{"norm": "rmsnorm", "parallel_block": false, "orthogonalizer": "newton_schulz_5", "adamw_lr_other_params": 0.0019, "steps": 11500, "weight_decay": 0.3}
Rows from block 2 of a small image classifier, named by matrix and row number. Rows with one number belong to one neuron. Each number is 128 + 24 x the weight over its row's rms, rounded and kept within 0 to 255. All counts start at 0. Numbers have three digits each. After the name is the row's rms in percent of the matrix's.
After each neuron's rows are labels from the 100 images, of 14848, where the neuron reaches its largest size: "strongest on" is what is common among them. Only what is clearly more common there than usual is listed. The data: retinal OCT scans (Kermany 2017).
# gate: MLP gate (model.blocks.2.mlp.gate.weight, 256x128), inputs 64-127
# fc1: MLP up (model.blocks.2.mlp.fc1.weight, 256x128), inputs 64-127
# fc2: MLP down (model.blocks.2.mlp.fc2.weight, 128x256, transposed), outputs 64-127

gate.26 102:102145142107129146146126161101164097077138150096128105168109113123169119133132091115078180131145170145136130103147126138127103121170108140185117135119157154067148122100149164149121117096135127
fc1.26 097:177148115147154170091130153110124095119136137133130126184122126132132088132152161148128092098130117147131146120153157123081154121107151085142120077146135146110120147147135146116130096161144166
fc2.26 086:175135105099109094153128159159132104087118139068133118172112094114120163139148109138146105121120116082116110113111143109135149120172158117183107115132146119129168087105143136124077122120132118
strongest on: finding: diabetic macular edema

gate.3 099:151117093124086136145109152153161122140120097083121084184140126110087130143150076105087146113144138148143157099177131161131087130149166152185123132099138136106162093112169127106139140139079137
fc1.3 104:101150128141168087154150105097146115148120145129132139138125128123127118152113150100158123140134135135079121115127135114087125054127145120098167145135086175162133149157119117098141178134173069
fc2.3 109:160105112136113174143114138127115114075182136157121099162109142137112156103114133143158094146117105097136164123161132140125106159138099140130072108096187108091117128177092156139142117159120122
strongest on: finding: normal

gate.242 095:146102107095116114113122175127146073124114141107114143133088101144123121195132148124115117146133168159130134110119144144134108137087137121186124119118097135159177148105113098139138115153099122
fc1.242 097:093127137103138146142138128102115089115130125116174124179096110150127106150116102152147138132139124109148127101094147129108132131137132070178162095106119134118149125109130138156109153140100170
fc2.242 090:134126159109155124150100133155173187148114148128078087079114146102129135147145179128099098100133141151097160099088159108129131162123190160112104116140119136138154110166151093091139113101133100
strongest on: finding: diabetic macular edema

gate.132 096:167115125123142140122124142076131091096145135127122141081128119118113168148129111139127165123110093133142135154112150133155085108077137191124132124128079132112112164151087150150119123126128130
fc1.132 095:124095124117179134126100184127149165141142133156135133135133094116159127106126130130100142129133158127105144140109095152130112148145114106125113129114130140185173118135090122140148103081153156
fc2.132 092:086087150108110125116141074108104075091122113105124095140103097097086083130117173117183117111127116130141107172150150128112124103141108110096174122164155118095122122148135166116129119134112127
strongest on: finding: diabetic macular edema

gate.187 088:129099092135148137108101136098118130133140127127129136139149102117138176141122122127062149095107127140145139110156133146151099156123143132108121085145127171159133118140078118147186125135075166
fc1.187 092:107141132113136136129104129123107130107166133156127132116123110174154156154090117123099177096131140100114109164143140155130136132124132123096117079147173146140098103137115113151145118138055132
fc2.187 093:142171114086130138150106140125099131169120115131154086122101103130149142124175147097172114126101125154147099185095110132147130144148106101152150133136093126132158124134140126120116156148141109
strongest on: finding: choroidal neovascularization

gate.182 101:102121128152118112092122125156132177153107117150162130136143117123144157088154115099138138108141122129120144130111102110121140139137131167074130110091166104096110157103131119081144142129114140
fc1.182 100:126115144108130161095146088102131106106155120142111120076123099122138152131095116139151115141125138136113119179102160103126175155111102120098156122148069173119165085144130117110155109125140118
fc2.182 097:114133145126148128149137104182095118122096137127130097125145139075136104079125135141121159139158117091119116125127105168137122121101169161101123082093089130124148106144142118152120137101139156
strongest on: finding: drusen

gate.248 095:113114143112096103132155116141118119095112149110093157088133154109127137148125154140150120141142117110106109106148151098137141157141115121188151154086105172142136146145102129113142134088105145
fc1.248 095:117147133107097126147133156078112134149140102141163152132133132184141093119129147158101106126097152107130137155111114109118122128123104149087132134195116172132131119146137158171108101132139079
fc2.248 096:145098149129138114135175125113161143148097107120162172103103116120112156126122112100116118126133092113119145117168113170149115135125134129138145116112128134116128098138113081061105160142142152
strongest on: finding: normal

gate.4 092:151103148123134138100123115093121138147155152126130130174152122087128130102133129104135077133118125132147145111114123171111131119134115119189124150100149176146136196130113128148148098162070118
fc1.4 096:115151139135133123109116122168129099139122148119136121152113141178132132122157110176101160140143139093105098131172118105112096106129115171145106172140089138099137123117103103124174157155148148
fc2.4 094:130160132176115106117137151086163149130109121130128139111128129111084122110189108144136170096117155143119147135150102102146142148123114181092154094161142097112126095102174129144098109109148123
strongest on: finding: diabetic macular edema

gate.127 103:079130131101103182078174139125108156122100116092145138125127106165146102117095165139120110160115121131131127179109128158146150120103153111140148114145134171126104161134106151120081163113104139
fc1.127 096:130123096108130123164148128144157127125167165160123153112096122147135127124161118121098150136101145150116127162103104149154112135109106168071166112145100110121120094094120129183101138155168086
fc2.127 093:101184092101086084125121108113099120171111128157104098144089165114081157098157141144096132103123139142118188127115140130163144135121106154128089099131123157088162177143131149136149143113129132
strongest on: finding: normal

gate.181 101:112141184140119100110097122137103124166137096125123126151113158113155100071151121117179158145104149087130116096134137113101132098159150130109184128152076169155142111169143088107122110101142146
fc1.181 098:161117106139134092119123092130162112123128133127106110142129045124088091119129111161126120098143149101114120174143084142157125162137108123144134106144114118121139158122123157146104148146129130
fc2.181 104:131103156156110118127103144090115138142111135163138120118093161118172125147104137088165123206075137131139128139124155131100133108162181135111145115156149124134127153150154126122133112099150127
strongest on: finding: choroidal neovascularization

gate.161 104:144128077128088165172141113127099114128087080149113112157100143120104097115128196098163129147155141186127125124120152135126094142125165101141143127088111154158084159171142096082124119156180138
fc1.161 103:124139139202096148115122092151084108157125123107108149104120120112130114131119154156135120121119156117144104126141133142156152115154126143144165110110149150116081139128126160126148150161121146
fc2.161 102:071152158140129106100116124153094115070130156139113120125134144136125136122151105148085177129114133105126089135149124128128174133131100169125124130115102089092120120081118135177094133099078119
strongest on: finding: normal

gate.28 103:169094139104101076158108105124118108190150147113137134111083122111090104130154124094138157083160157106123107114089120133135132103107097115136123129110145085109120175150114115140140098132111130
fc1.28 100:089163143179151132135116120102156123090164115126089138096108142129156108123137164139145101129153108111121124124129163087108112114130175098141146173126088097114121107121196086093122121150131156
fc2.28 110:145080135128121121141116135150101133131126146141163138084126173126136106134104122112147140123146181099153114109069117144155071167131116127132131122121146106099126150146092122121149114103157133
strongest on: finding: choroidal neovascularization