{"arch": "convformer", "model": "image classifier", "dataset": "retinal OCT scans (Kermany 2017)", "train_examples": 49215, "image_size": 48, "crop_scale_min": 1, "horizontal_flip": true, "translate": 0.06, "color_jitter": 0.1, "targets": ["finding"], "num_classes": 4, "norm": "rmsnorm", "norm_position": "pre", "hidden_act": "swiglu", "mlp_ratio": 2, "parallel_block": false, "dropout": 0.05, "inner_norm": false, "drop_path": 0.1, "patch_size": [2, 2], "depths": [2, 2, 6, 2], "widths": [64, 128, 256, 512], "kernel_size": 5, "mixing": "mixup", "loss": "cross_entropy", "init": "trunc_normal_002", "residual_init": "none", "optimizer": "normuon", "muon_scale": "match_rms_adamw", "learning_rate": 0.0018, "momentum": 0.9, "nesterov": true, "orthogonalizer": "newton_schulz_5", "adamw_lr_other_params": 0.0019, "max_grad_norm": 3.0, "gradient_centralization": true, "max_steps": 11500, "batch_size": 512, "epochs": 119.6, "lr_schedule": "cosine", "final_lr_fraction": 0.1, "warmup_steps": 230, "weight_decay": 0.3, "adamw_weight_decay_other_params": 0.05}
Rows from block 3 of a small image classifier, named by matrix and row number. Rows with one number belong to one neuron. Each number is 500 + 40 x the weight over its row's rms, rounded and kept within 0 to 999. All counts start at 0. Numbers have three digits each.
After each neuron's rows are labels from the 100 images, of 14848, where the neuron reaches its largest size: "top examples" is what is common among them. Only what is clearly more common there than usual is listed. The data: retinal OCT scans (Kermany 2017). In brackets: how many of the 100.
# gate: MLP gate (model.blocks.3.mlp.gate.weight, 256x128), inputs 64-127
# fc1: MLP up (model.blocks.3.mlp.fc1.weight, 256x128), inputs 64-127
# fc2: MLP down (model.blocks.3.mlp.fc2.weight, 128x256, transposed), outputs 64-127

gate.131:501525474535518465518526541470515474504475451419434481439562494520469490515528496476523542501496519497532574445507445498509440549385549472493535471559479578548499441553539511524441530496509478
fc1.131:520492519469535547501510483448456488464523524454511487450454531477455541564483567521506501439457507465589482440538472505499532551476397513499382519442537459462447551513417495489489452471449525
fc2.131:497457478493491515519490517512546514571495494498571477565572471545486444429528521488495503464547468570473529511539483493517437524466481535547462535456557481459547431516475511502523458535524536
top examples: finding: normal (91)

gate.121:474503511474484508485538437513477543552536491474536485501442452528467509548517474460457582498470500490499561433529503496455491473481455567439453522440543508498454456501524490454572457481549552
fc1.121:543512508504483499527504469555482527550489515472574491540459457406503511411533524507461506540528495478527499457494467519548548515523487502462526539592491484457520520517502494523431477404484454
fc2.121:421525544545550468487497461569491526479498548487491502498500514526505523488491482466448453547519550505449477494494465485451512467500507480535484519622561531494574480555535511510507528511429491
top examples: finding: drusen (64)

gate.171:482539560454535467472560501463477547536574506515524443479522442511481508477480546478480493548523436514485551426449496474534533448481517485608471529464531478559491464478540381481476527477558505
fc1.171:482466491521480482473509524380535459513567485442454549523478487523548441465518479444479557537520462522488508469539524465442450443554442437444504548537560456522502491544505538478543510417539545
fc2.171:507465440414508494510490478527487481509503522464487472534463508527437542577499507565544435444480479550572466458503538531614494594416471481541503522452472504480485474500508551465512503525448527
top examples: finding: drusen (42)

gate.194:419510508491590448497508548523427476568494485461485507494545482441504496507518486545475527456491546472513512486523539423518484524499582538468514515508492535559482493501464427514502525550564594
fc1.194:520491485488495427520546487440418483560504499505521473495529507441482527550497518503531446486506536574520528550534515460509468545546495561574463465441453565573529544455493503466481525497558501
fc2.194:541516490474514539467485503468498543512460465557514519424423524498514458501509543509441509604533503432452528472473616560545502496514534516524488428548587439489511564473468493505507448536489457
top examples: finding: normal (90)

gate.82:536486522397485588524488546435506475515454451464518549466547486531463505521485516499460548483451503483503533536475465461461517461498557549520461529468483545506481499531436476476508450465568518
fc1.82:564443507450535506503476479557475465478443497489464514506473523544453575465462450483500485402537507546544508558555485502584496535544494544498443421506418443540503505482503528628498501467449460
fc2.82:545527496551542499451517470533453462411543544472520472471548515464456499505425494484508572572554533448449500565411505474505478472518465509473481454548546525515563506510516496463518479439557484
top examples: finding: drusen (35)

gate.133:558562466556488538473518530562508499539443449469530560491412519534539527453478512506481507508459498510418514501454559543542555510447554484500479464431579465514480543432541539520457465602484400
fc1.133:503398516543478478474492537393465554457507476495528415495455555493478501489488487437541538495479529527538528489481448510542462560554410551482467485523525478494535577517437563469482481560492512
fc2.133:500563528458517503509430518475506479466576516410465520522462459517551493546503505497518540483472493486509490418455469469564559539492449510508456490482427485545543433437555443473518541455533490
top examples: finding: diabetic macular edema (52)

gate.111:536490482482528587510484500479517453498403497482509443548530527502449497504548529492499536480517482507487434526518466593436538524465533484448420388515480517512477468534496499538444470567557443
fc1.111:456555465550478519481543470567477542482545426581486559486471437492548469547405448487484491462425495557540564498501425457536453490476474466507532525511464508550537520460561536525515488441417481
fc2.111:477506452540469534544514487471506528492460534509519473523482465510583423531469550507455499498491471479557543527475467545498482491571423526490514502477433494511523515470494396433529575551462483
top examples: finding: diabetic macular edema (94)

gate.177:503469612498543520555522478523539599524572434526470502462568556515504501436470507552506533568529477462477505529472489500505445499474501541473497532499451510421412505468449551468495556526471544
fc1.177:446533468429536496558438479553514517492422496526545486528522548515506478481523489503484495487523517504507502450505488426400554413458519535546447426527562520474549531551498490532506472569443463
fc2.177:504494491467586504457473505443547542489547525490498571491469475495437570485532518518499500469529508536534466443515441571496460570461451503529554612482484536482481420514459474447447485554531507
top examples: finding: drusen (42)

gate.104:483497481532537521472533428541496446509494522489517520537527474543421499477498492528485492491472445437491332507477446482517517530481476523517500518471457490479583526527493520573510471484553423
fc1.104:460490511490541471518540476574551489492509460490505485498488481531539450509480453500480540506470524566551549458517513490502521510457570430488464527451444485529464458518509487470439568437459582
fc2.104:535523427528480571483432596458503440544455449514486515458520540488462425489458521535484550442490486523530379487481485489529540481481519467553488455538463527470475561528562490543508543548494455
top examples: finding: choroidal neovascularization (72)

gate.11:484470528439490484540506479450453582466522516464542474509541446457501508547587521422520504453552552448510500503543437446509464514517538411450476471471563491540434452513460502480427459506525494
fc1.11:500532520585523515508455487501474443506496458590525567539446482442514518420440518498457490512486501515460511566566483537504490533490500574488519518513453507550464481457483471499517522555544446
fc2.11:516422526460475535470489518560515527500493465524523528544497495550441466532500484517472493526414464501545498433496572498524430554468433471582464543513608467489492536521532530490506389501492443
top examples: finding: normal (99)

gate.53:482504505434408526459517566486510525522519601580557454458523521522512556424506479423535468531590442537480530525443478499498523507545500576428484451554527517472488484520515458550497491464523467
fc1.53:471464454498612488485485511536522440452525488450460498474568426479554486559513483481499515449468554425511414479523526520469459480486596440530567535556537530512449597482454494538495453499487499
fc2.53:609534560524434512429553462415504506532529464524536434487422561467471483497472548470492517511508444514505478448530487465475521437515427519521517578429544478510488509490571520455503544500485511
top examples: finding: diabetic macular edema (46)

gate.43:510529502482487559456452428452481540538525515414447472511438498522457443470533495450536425500519498481515531487466478439555487552510479475514495514452559512530517559542442509544414512545540505
fc1.43:612485408545535471458445503535509499483498423543579500480493515507556491454476527548496561523464538540535500511514457510479561507530503607411526541570462527461489530467508500457509505572539468
fc2.43:497495496479430541451546495478479476461499482549481471561580528477434555459442515503475560536466505536511459451539528545507486541465544429518469438523544481539501433418505489583444428495537467
top examples: finding: diabetic macular edema (55)

gate.54:559576434441487478499500484537441523540491549448530494483434476569550473471469502534492527503471420433563446475519548468442594476513495583536509520482434467455469512455520528480475492524466442
fc1.54:491486558560569500532495453524541527466487471564462517488533496515474478459470568445508498432451515547545534421459554561531479456557521501471508421520499525470485506472551533524484421487550513
fc2.54:506523450522498472506459479477458461647468566538480465529529523455496519557517465567455475538498524518571522585529444449513470562455498519500479494507537540544557481500534456443496448553433458
top examples: finding: normal (82)

gate.48:488573530517435444534518545517447426470495462438480523453537466539468534524456510568588470498510490427476554494571552556591529506463431516452555567455400512487447484497463464481503546449462552
fc1.48:492484500537525472503526544598549590511537462491435453515518467464542461506479542469488573493566495585456538483517494546453498470391485516477470509428507453458431562514501499437472513547507556
fc2.48:447528496553439456506533499491454457477513451485591534472505532499480499534460527546517491523418519416479502511543511523541541484506483503458565505497476515540527542490511522574497527417509462
top examples: finding: diabetic macular edema (38)

gate.120:517441464485464481498538492489505524518399475489496506412545521477450503507552558511539481538500535535497464508499525503525487557532537468554545533475514498459546468453535536469598515509573526
fc1.120:521481393528537472562494519504527525543430496496474463550522492529551497448576484464525431495448500499552463490534515464374502490449541497478463513513433566483475530465499499512526502539546557
fc2.120:413482518500493509491543483542491530465483435502507466463498487502463524517448517491603452541546486549533570532490526447587459509528512501561467525502530484492514498491503482435475480461543543
top examples: finding: drusen (52)

gate.233:507507431447563497586503518391484560452490527516463484530510513420500503548539559509522462542537500520540536545482552549508547510521517417529533493465508530489508559462516453506506545452485460
fc1.233:573535458502453504526449524499504489507523567493491461467398487575519517445480503443476513515555500451574465547456449443512516461497547428506496469550455525429473475496502524504469504457553434
fc2.233:499511556547494517544435509465475513499486508489520478557497494444486522551509428548511561495480552453492547513487455519510566484454480494470454514449455464484519533407554488579481482494500436
top examples: finding: drusen (25)

gate.155:461376559417502478572487522511538627500538397564501532515501444479491498426489477496471518489494449507534491486429503484551498517486491455521527526557512545481519492470481484448491526478502573
fc1.155:424532498555516511435451487495493412546443573437501509471532511507478455472535528442519507481510486501454504462622516430529520500523555496470441494521502428445528524530460480539479529493508460
fc2.155:441492563500510479533462518543519566479505514516476530470501515536527541542510422490490553509493479510531454538501457522567543528366485401431548497565572474455490486563480544526450520493521496
top examples: finding: diabetic macular edema (50)

gate.31:589565485500482469463479515496426509493484493515505481506601479434488499569528446504449484493512535496539461457496498493451529419419567481475513472505541553483450550498491440560575467475559512
fc1.31:571475494478450475489507537477529517522563559489504456486488484495554472491451485471443509544532507579545545487519457534491466497520472564500468521488428591454484521510470485533476474556474533
fc2.31:504500473508460479469529448456470461547528431469511565526453520461515490492494514493498411471497526530510520542422527500478421448554453562558460503412538511531468487436455522460511567525447490
top examples: finding: diabetic macular edema (29)

gate.236:583454542497546506504487557497460525557525471507447518492511592510520525527385488522509417505511472557498552523462499557515472498477514513472582549518483544512500491543593485485565506533526486
fc1.236:474424446461510567500476483547518469494447546516493419489419454453461540508511480459554509450570481418542489459475530502491473516526514538540465461515412493505473477474492542548497481507478528
fc2.236:521544645499487484506481494505490490542502513530502505499468515540473518566536496538548426530540506508395568551383410472509511531459476504551480493505564486532516421477452487490486454519445483
top examples: finding: normal (82)

gate.145:469467407533558529448444537501538475497510546527460447466493454471547518399579492493508537604508494478538542554482479459481496451533515517428524499524482560531515575569406490422542522509485562
fc1.145:536592470485507498448501578477485482472498501508491489486560503547466473505565508400466460572541459477512542547558463530489479515521568480476465477519498586476459563480427489523451476474532466
fc2.145:503492573530524516509542488500574500522567481420432557540464453467502416517523513462526468450549546486483449475503512492499483421545449486513532509451474444477478521462504445555507494569532533
top examples: finding: drusen (50)

gate.14:493491532483504537480503518472546566526479517542479503419416488473511522509463550454499557505545523445569544499474557533467440539586579471563467482483529422498526492539541452524438438492544473
fc1.14:445431513496506564431543496507523506466477505501522505500511497483565504523412563514463445481475455465437524484584568451553466480439513502477532508463546577487528501471481478528480437506471466
fc2.14:455460512484540512492508481537495573522502543506581476532558491539462509416552448516463508434427493473531515518484400411572514498503516528497508606550516453510478514535473466454517466547448556
top examples: finding: normal (92)

gate.246:529533509527476526431458520468437502477512547530543536470486509522512484502564547539520468514460552480504492532394506523541475536523480493563440426537451528504409564433518505497519569536513437
fc1.246:515433442494505487482534505575526551541477454390453529512480464522526448505454458528549525535561498463442510450539515445537563437450483515523527519460504472501531490532472542564449478530513557
fc2.246:462562575558499534521476495508536492500502547500491507556482495506504550496551544462540448463479473519517526587502606462443505486535412541525509532495523554482375480530493530433497416479440484
top examples: finding: diabetic macular edema (32)

gate.63:520475502517535590530489480403471458496452477470455522539529491490483505452571564458494517471521524516494460554494503471522437516487504461496578495509466522482534500495544601522399534522531516
fc1.63:473525500463487531482501474488500469481532447494413497505649467463494473471549524482544474538459534590504529483546418537482521501452440464478575458554507568439520517565512533500527429486557446
fc2.63:441533515514472463450486439537393578483442557556478511541522510397461516463481496537454574555554620506475480481484485480467517498560483497470525504514474499525478446437466551510491477469430518
top examples: finding: normal (85)

gate.68:473465512577539501447468547482517478539453482477522515414522502482509525503567491466521526540499469456480478473483508550493469609410499478448438497586493494564534528529459487583511535452459509
fc1.68:534536452504501533542551467609568492535506503513495565463409476558536482587463532468489518478445524580482458450461452504506504504451535413569540497467500478531495472425537542525468427543562482
fc2.68:490532505529478447390513496471552538444477461503538454485479496524439592486489523547479500489481439462490535510522593503561411515493461562431488483519567518519532444599493503460486475443458512
top examples: finding: drusen (48)

gate.184:462441508544490510501500461501510550421524507553552493528532531498538483497600533533467486475422435467543550514501485468484529543567515506509481463561450428444486543516489476552557551541444493
fc1.184:539476566439565489515463525586444471521540494489521472472468465482503497534481463458578490571451525563458547451451483561497508457444506490519533478456470485530494544481483546508471415454483521
fc2.184:484497538510494493504508564459529470467473498440486481576514530543450518375467455474463511523496488435512455482449523514527515526441521423478564476481457478455557515521499518482483469534570551
top examples: finding: normal (78)

gate.44:449584476480517443485553535397525454558564489447502457503547460525497510539512538514511477509473482504516510455509547532531435441473445433533501455429524555483487478494520480504533483471576537
fc1.44:553468515488458517507501468515427566528510516507540527473453478546470448543522446529482520462465515464472555474392484583438512511535492566433491449480490505499428484490525472536575478496538508
fc2.44:501496489564467474498505504494518481525546470413459511498439458467510507558553469490515483562577525544535476567516455463475491496486513487485446524447531509449497520506416484522537456523502499
top examples: finding: diabetic macular edema (52)

gate.20:492540539484480530515486496494485485510475514513488521502479441482500570481507529478487482473489505496494517525538427472439458483443532535509540463469490463534477471473496463440461449529558486
fc1.20:586566500544546442500537570568592511449458486518493490507521495497523478543543457565488539496473426509490465496497522531507522460550496544505470486494406466488516467471472515501499517480456535
fc2.20:506392489462471532438527484529555526535499504425488431524520464488557504466517417460539466425493541483456475518487472474463479506536522499415585471526493506441526531479501533464545567475454545
top examples: finding: diabetic macular edema (55)

gate.147:498513502521505517444521496519452471509463522487472467505495512454435507518496470541607442467546500426481488483456555528550534496506542514496435425484514539478512500562536504524559531567542504
fc1.147:506479505531494440450495496598472521459513480520492571555445436515525472501482550459443513495474522541528546515476440512465483526501490468478490539491526567589452545432487589482491481505414500
fc2.147:410546498506518496479502452458545552511521559501509454530443471533528491486451477481542533531514461526571511462506477530481547518582531451507467523483445495517509530510542450481522570480540444
top examples: finding: diabetic macular edema (34)

gate.162:473503449544435414483466558576483517452490521513472463530451511480471461484492464574544539567507502555485544480433532504472531509510500542477533547509542449538453551424505546514582518440505487
fc1.162:543458509526528504470483457544475547523501551582467527538479585470519526532516413443436433479561506512511514526517535467505529473546573357479453499551531451523604488578586554469459531483492456
fc2.162:465477562505504540502543527511496431525446473441501513464513525523461513432521454536500534506457501530472504516502482528520539621576565509517482526492508548482511427483529482493521527554428574
top examples: finding: normal (87)

gate.175:492461443476438419521514473477503530460500493537525537512522473537509556442528505548602543487464437503589549452514520398500475470537534510472493471512542497557510521474552486509535436517501575
fc1.175:477458460545444456514527471544438497474473464504493497572568451501617518466557491505569412527539489573533531505476473441519503506466533450545569475509473528477466551463567522497459530565515480
fc2.175:486495488552506453513516534500568530522558511577522474516564509527494479476452459473471507481514512518563445497533393489486481503454486474537464511490503439472506503548484507465446505504538480
top examples: finding: diabetic macular edema (36)

gate.24:498476488461406500494436590514521475494552420445466467548508471541489538450493463484494414443497457514471446509521521503444556494482530481554538574524533435533492557506491477530548492573504542
fc1.24:504541552504500512447469450504560472418527531492467475543511552504505505509446484417533433545535524529552469487440514503542539528584427502468520491543523513492468496512469548515525505485545539
fc2.24:495531445504465540451525468506415501460556481408552463535451551548459555526481491508516494475504510458542470450500557488517541545527535508555449528503510441415482490500445477461459472567489528
top examples: finding: drusen (31)

gate.214:461541544471535475499475481532534458442547520493535545581492493505566516482502512478497475544456453437579536464465512506486494438361510501502511564478461534510497553563461493478515427452584554
fc1.214:484498533458484454508568514533466453477569468548449586546475410402530418472560479503512434470460506531441498470612478488494491441527430465508491450513611453585500477503537577512466537496481497
fc2.214:482563524474536495476454476508504468447490501529534479521509490587524497506416465455548499549491446456476534476501537470585503489427523466476519557576418506533469519474513512503524436495520474
top examples: finding: drusen (35)

gate.161:517470513437442524491552491446489550495470513518489492445531517503568515520585478440427562439529561494443523477536472530547500480478498484459506430525522571490471511606467477646553537544524497
fc1.161:546571483564529483484513498519507526561576481456562518513549502504458420517429528466534483495478499542495500493469470555559512483499524472507521539505478509507438467411427427373532499463552548
fc2.161:489495476467428475495537490408606553454468501445511549504553472512513502535508506440496483499483509534454382455515586519590531489393501545539432472461490474536471508464513480526519492562488528
top examples: finding: normal (88)

gate.244:489448476461449534508537505496507456483472613472568565483546482546508449495535446529482443503442466470548432540443534507504488531513403438484474532490547463502511463474530467502529531483525492
fc1.244:448536509490539453547507468535587479546563457513423467541478520497476530571460510486502483485585488542454599451473504523462478528479578473474516539510453516473517546474555433445505477445484526
fc2.244:458522509506473443417479523493485521449504547483448529438548515536519482437523515431515506512508532533521463488527541507615503564521482494516479509507449461469510524474557511447488464529535465
top examples: finding: normal (90)

gate.205:489504542541525478488505519473508532521479463490419421443491528443505504569414546502457563509530570437516572493494541457432504519493455463489559543432508481479496501580493473558469502503551494
fc1.205:514490546434536496456468496500542565511521504500507475516429517485529520568454578493488521499472371497484502446493537502553518502403476485488452495541476511519467432509549541501502482516545446
fc2.205:454509475502565500486565548442479526550518526458461484526475430488551512519532462488485559429540453453506528529491503505489474569492476519561504527459519537483492539523485471454455550517548537
top examples: finding: normal (86)

gate.22:528542453502461466519510563468555480544510514536482539532455530530483422580574443440400457528479466543564502480453498458454441449430488532582489594464465509486455522407558520537505455518548524
fc1.22:486514546492466483531503451472506542510485552503469466569515476458506519545464517466448529583492532524537494458401462535517552446454482526546508518463539523486478549518531444519538476485502522
fc2.22:484505484457433503481479522473469495522482431420542560575431480444429472601536544471491546389573515457512412460539552457535519495534455542539477545507508467487467492465463472505442553517430487
top examples: finding: drusen (56)

gate.160:479562463463542539480463534490546558502478481451551517501489446442549529411508523550527488494575509430572513459464467496505557461479468498551515532484471480483475492476552523552473503583426465
fc1.160:496525458509429521511497499520564507427486488516432492601432531554484537495471508515487479521429510632437518455445479455503486466506477489534476488536563492509491515447568495470548485550541512
fc2.160:489529453529446488436508521497431518522471482468555495500466513433518516467517527493483531505483571495428505512476500482466612480458447514551483475515490492567560522430490525555520551455489450
top examples: finding: choroidal neovascularization (71)

gate.89:471515531542504503461506561460468449564510396472470521428494469489504545539547516502529528540529521478493524522481404582462493483525505546437524497486481515462513456542448462459552479430544456
fc1.89:528487546518529478476545423528539446568480541557470497516529547515501420529462488479488534554503570474540545520360472477494458521578482466539464445515467484523553502455548537482489520497525498
fc2.89:491529519536474482492463602499411480470479453505448550426537435461559546511480543504527532527497538420479453483504504492458586435575497523461534502573538481524523502574554501504480481436459470
top examples: finding: drusen (39)

gate.254:481461465465521443491513488473552499439478563556485512528498496542533545453474439497555426484475517574523443534475511494535538476530500480483557484478485478500503456509559447479506429520475484
fc1.254:487479530504487499445459422470457520506469423451510547463516537465471529460501461486432569498474497495510482526481573618448558535395510603490522517468521451500484534574497417533520422483513455
fc2.254:528604537515510429556606542511564508476404487425484529489435465410569563491538509470468454457529499495476551504490467440475542524504467466481491467507474600525521469499539483534453480534552491
top examples: finding: choroidal neovascularization (70)

gate.143:471443506453520590563529393557507504565480530495478504505463509492451548464512470468546459530413482494551553460410500489474512544401509512495442543519427497486471531452619495494505454535527478
fc1.143:481500507489537496482481485513481455506510524476482424473485532526549542499480520485529556531582505449551520525492462525456508488497491542513505597554495446476519583502472514525518488465515444
fc2.143:505519536484465451502560463478537467517534494473404501475461459409487522525537473479512550507448472553501436466512451517512517531530466515523544454449570464423456473447486488473534469474497556
top examples: finding: drusen (40)

gate.74:476581483455465511382489477541514555507582510447473513519535434476462463511454514467496506575515506521510525482550417495460523486494472510537514506497531554514545550483459525478472542449492486
fc1.74:488506505461413475524503412552513536531530520512567498557480502516466540548478540516516503429387502448488506455499478501515532537443464528527555462518497541498513424429524484462492446536506527
fc2.74:510518484572455534506423494535488543478516381500513514509590517521442573399439553537510490513496518522504541519546445498482509507548490485444506534508506509493509513547505533433479554414524411
top examples: finding: drusen (43)

gate.228:567447517490514517474482497514525507544490457503521490487460545488518572491484558545500438467420588543542487471437575589525580474480483435573551480449510539565448437496510530460561526490498508
fc1.228:467485490509460485548489492501390529467530575494510526455536468497441490529445513505529505505544472443456471547541493428492454516569501549527506514474499463485580458508481461513487517491437423
fc2.228:551468501510512441563415465491497466553544468508431480528474483517490528610499470543497562470522482478650480575557431524519481437466492540435489500529485529492467447510537473560503523536525484
top examples: finding: choroidal neovascularization (66)

gate.136:523495535536513516527498512372484458516436518530538463422486508465465460506509556511498518488490508484539504532529537539477502480489525532516508461480551449517519526517562472523434499557556489
fc1.136:506469502569416480497469520537527462467519461528448530508488576538494506502488522469544455536462530572503533486477568539515466502544541521488584568482556522520491486578419519479518480485536499
fc2.136:471521484528508538513445541487454531487513534485567505528518525506566444524511456499432533452477541547457429471526464442470596505494544462460506467525424491479478472494502521483516512447452535
top examples: finding: normal (95)

gate.223:425479524552499463458500559534493524473558475500465509443489531446501528439447504523539510508500464479478465485536508506477501516418570429497540511458499580520491547547506464487507471550535473
fc1.223:488499547535544430508548566527541452458559468450472505463563516456460491466562501503573494414486504453506463497503522554530481465469533485509525512471511578488485505460527493503462495534540513
fc2.223:601466435535522500529499544526451532484482465502449484456440460478552439492514544544526523517525430508490442467487547501383488493517448480488586555549463497448516515462538512536542526546406539
top examples: finding: normal (83)

gate.226:497536497456479433492470530520515467465467541486501438529499537486503608578527435444460477497484508463586471537525527542541486525503532427511433446498468513530510484525526413558490476463499532
fc1.226:479512480475500442530452578479538579562517544515490477502485490558541559580457480441475477479497532469552485499422501498526542481500530538543401401500497477424508496522503449568444512479553606
fc2.226:501494527499445492511587502479503503470535466553506486495493480456487537433446533537530592495481484526533569576487489490461555474528585542407525491467549482454523492475519498538485497404553492
top examples: finding: diabetic macular edema (32)

gate.209:570497451446489502560503447472482479548507564533510452511557514488459466470434511513448454529540578524497466566434491533497504459425479537481485475526477547529553495483516433506564533545474500
fc1.209:438514450499505529474468580564436508489473487482528554470529516467534569529485479548474512489481484443565457504434516505499531488473544485464498420487549497576505527493511541440441484643456487
fc2.209:500455525508518529505479439525458491467473640491515440452506524515481424507460543499498483463506544481481529509524589467536482522471583494491478472554538513437484558510511545580473455464557429
top examples: finding: drusen (35)

gate.203:476428479504542503542459500557447455451455497527441485484493469539547515515510525448560507542481534475511531533487531521444459456470534453495512573511444473503492574523521532513556490541542444
fc1.203:458490558539523533482491483499481590473504603503515504537460524504476572520528510425493434502473528465524539562457525460507512527505530529456435524517472546516520394402519540472472453533483471
fc2.203:544522421487466503511520502495563449520537544435436548441466455550460511484560547456438488520492537505456497428522541492426469502432486488493514453496537496462492553506439461528540481533555586
top examples: finding: drusen (31)

gate.238:443433539599485555450471552479494481483446516537490511466492485493493548425527488514546535456434557522552513476449481603521568451552455573495469430483523504411514525486501541511490509497515524
fc1.238:466460541458466482478425539563559492475565544500516515521566478510542448531568493433514509467519477464492484496569569403557437561529526511511491543575493473543483490509503469545466469522514449
fc2.238:494519516454521520481519499458503425527471560522474506523496496527483539535430494442469472490474526549570492464525402513533587482455550482467543562493499441437511520527436505485546521463621503
top examples: finding: diabetic macular edema (42)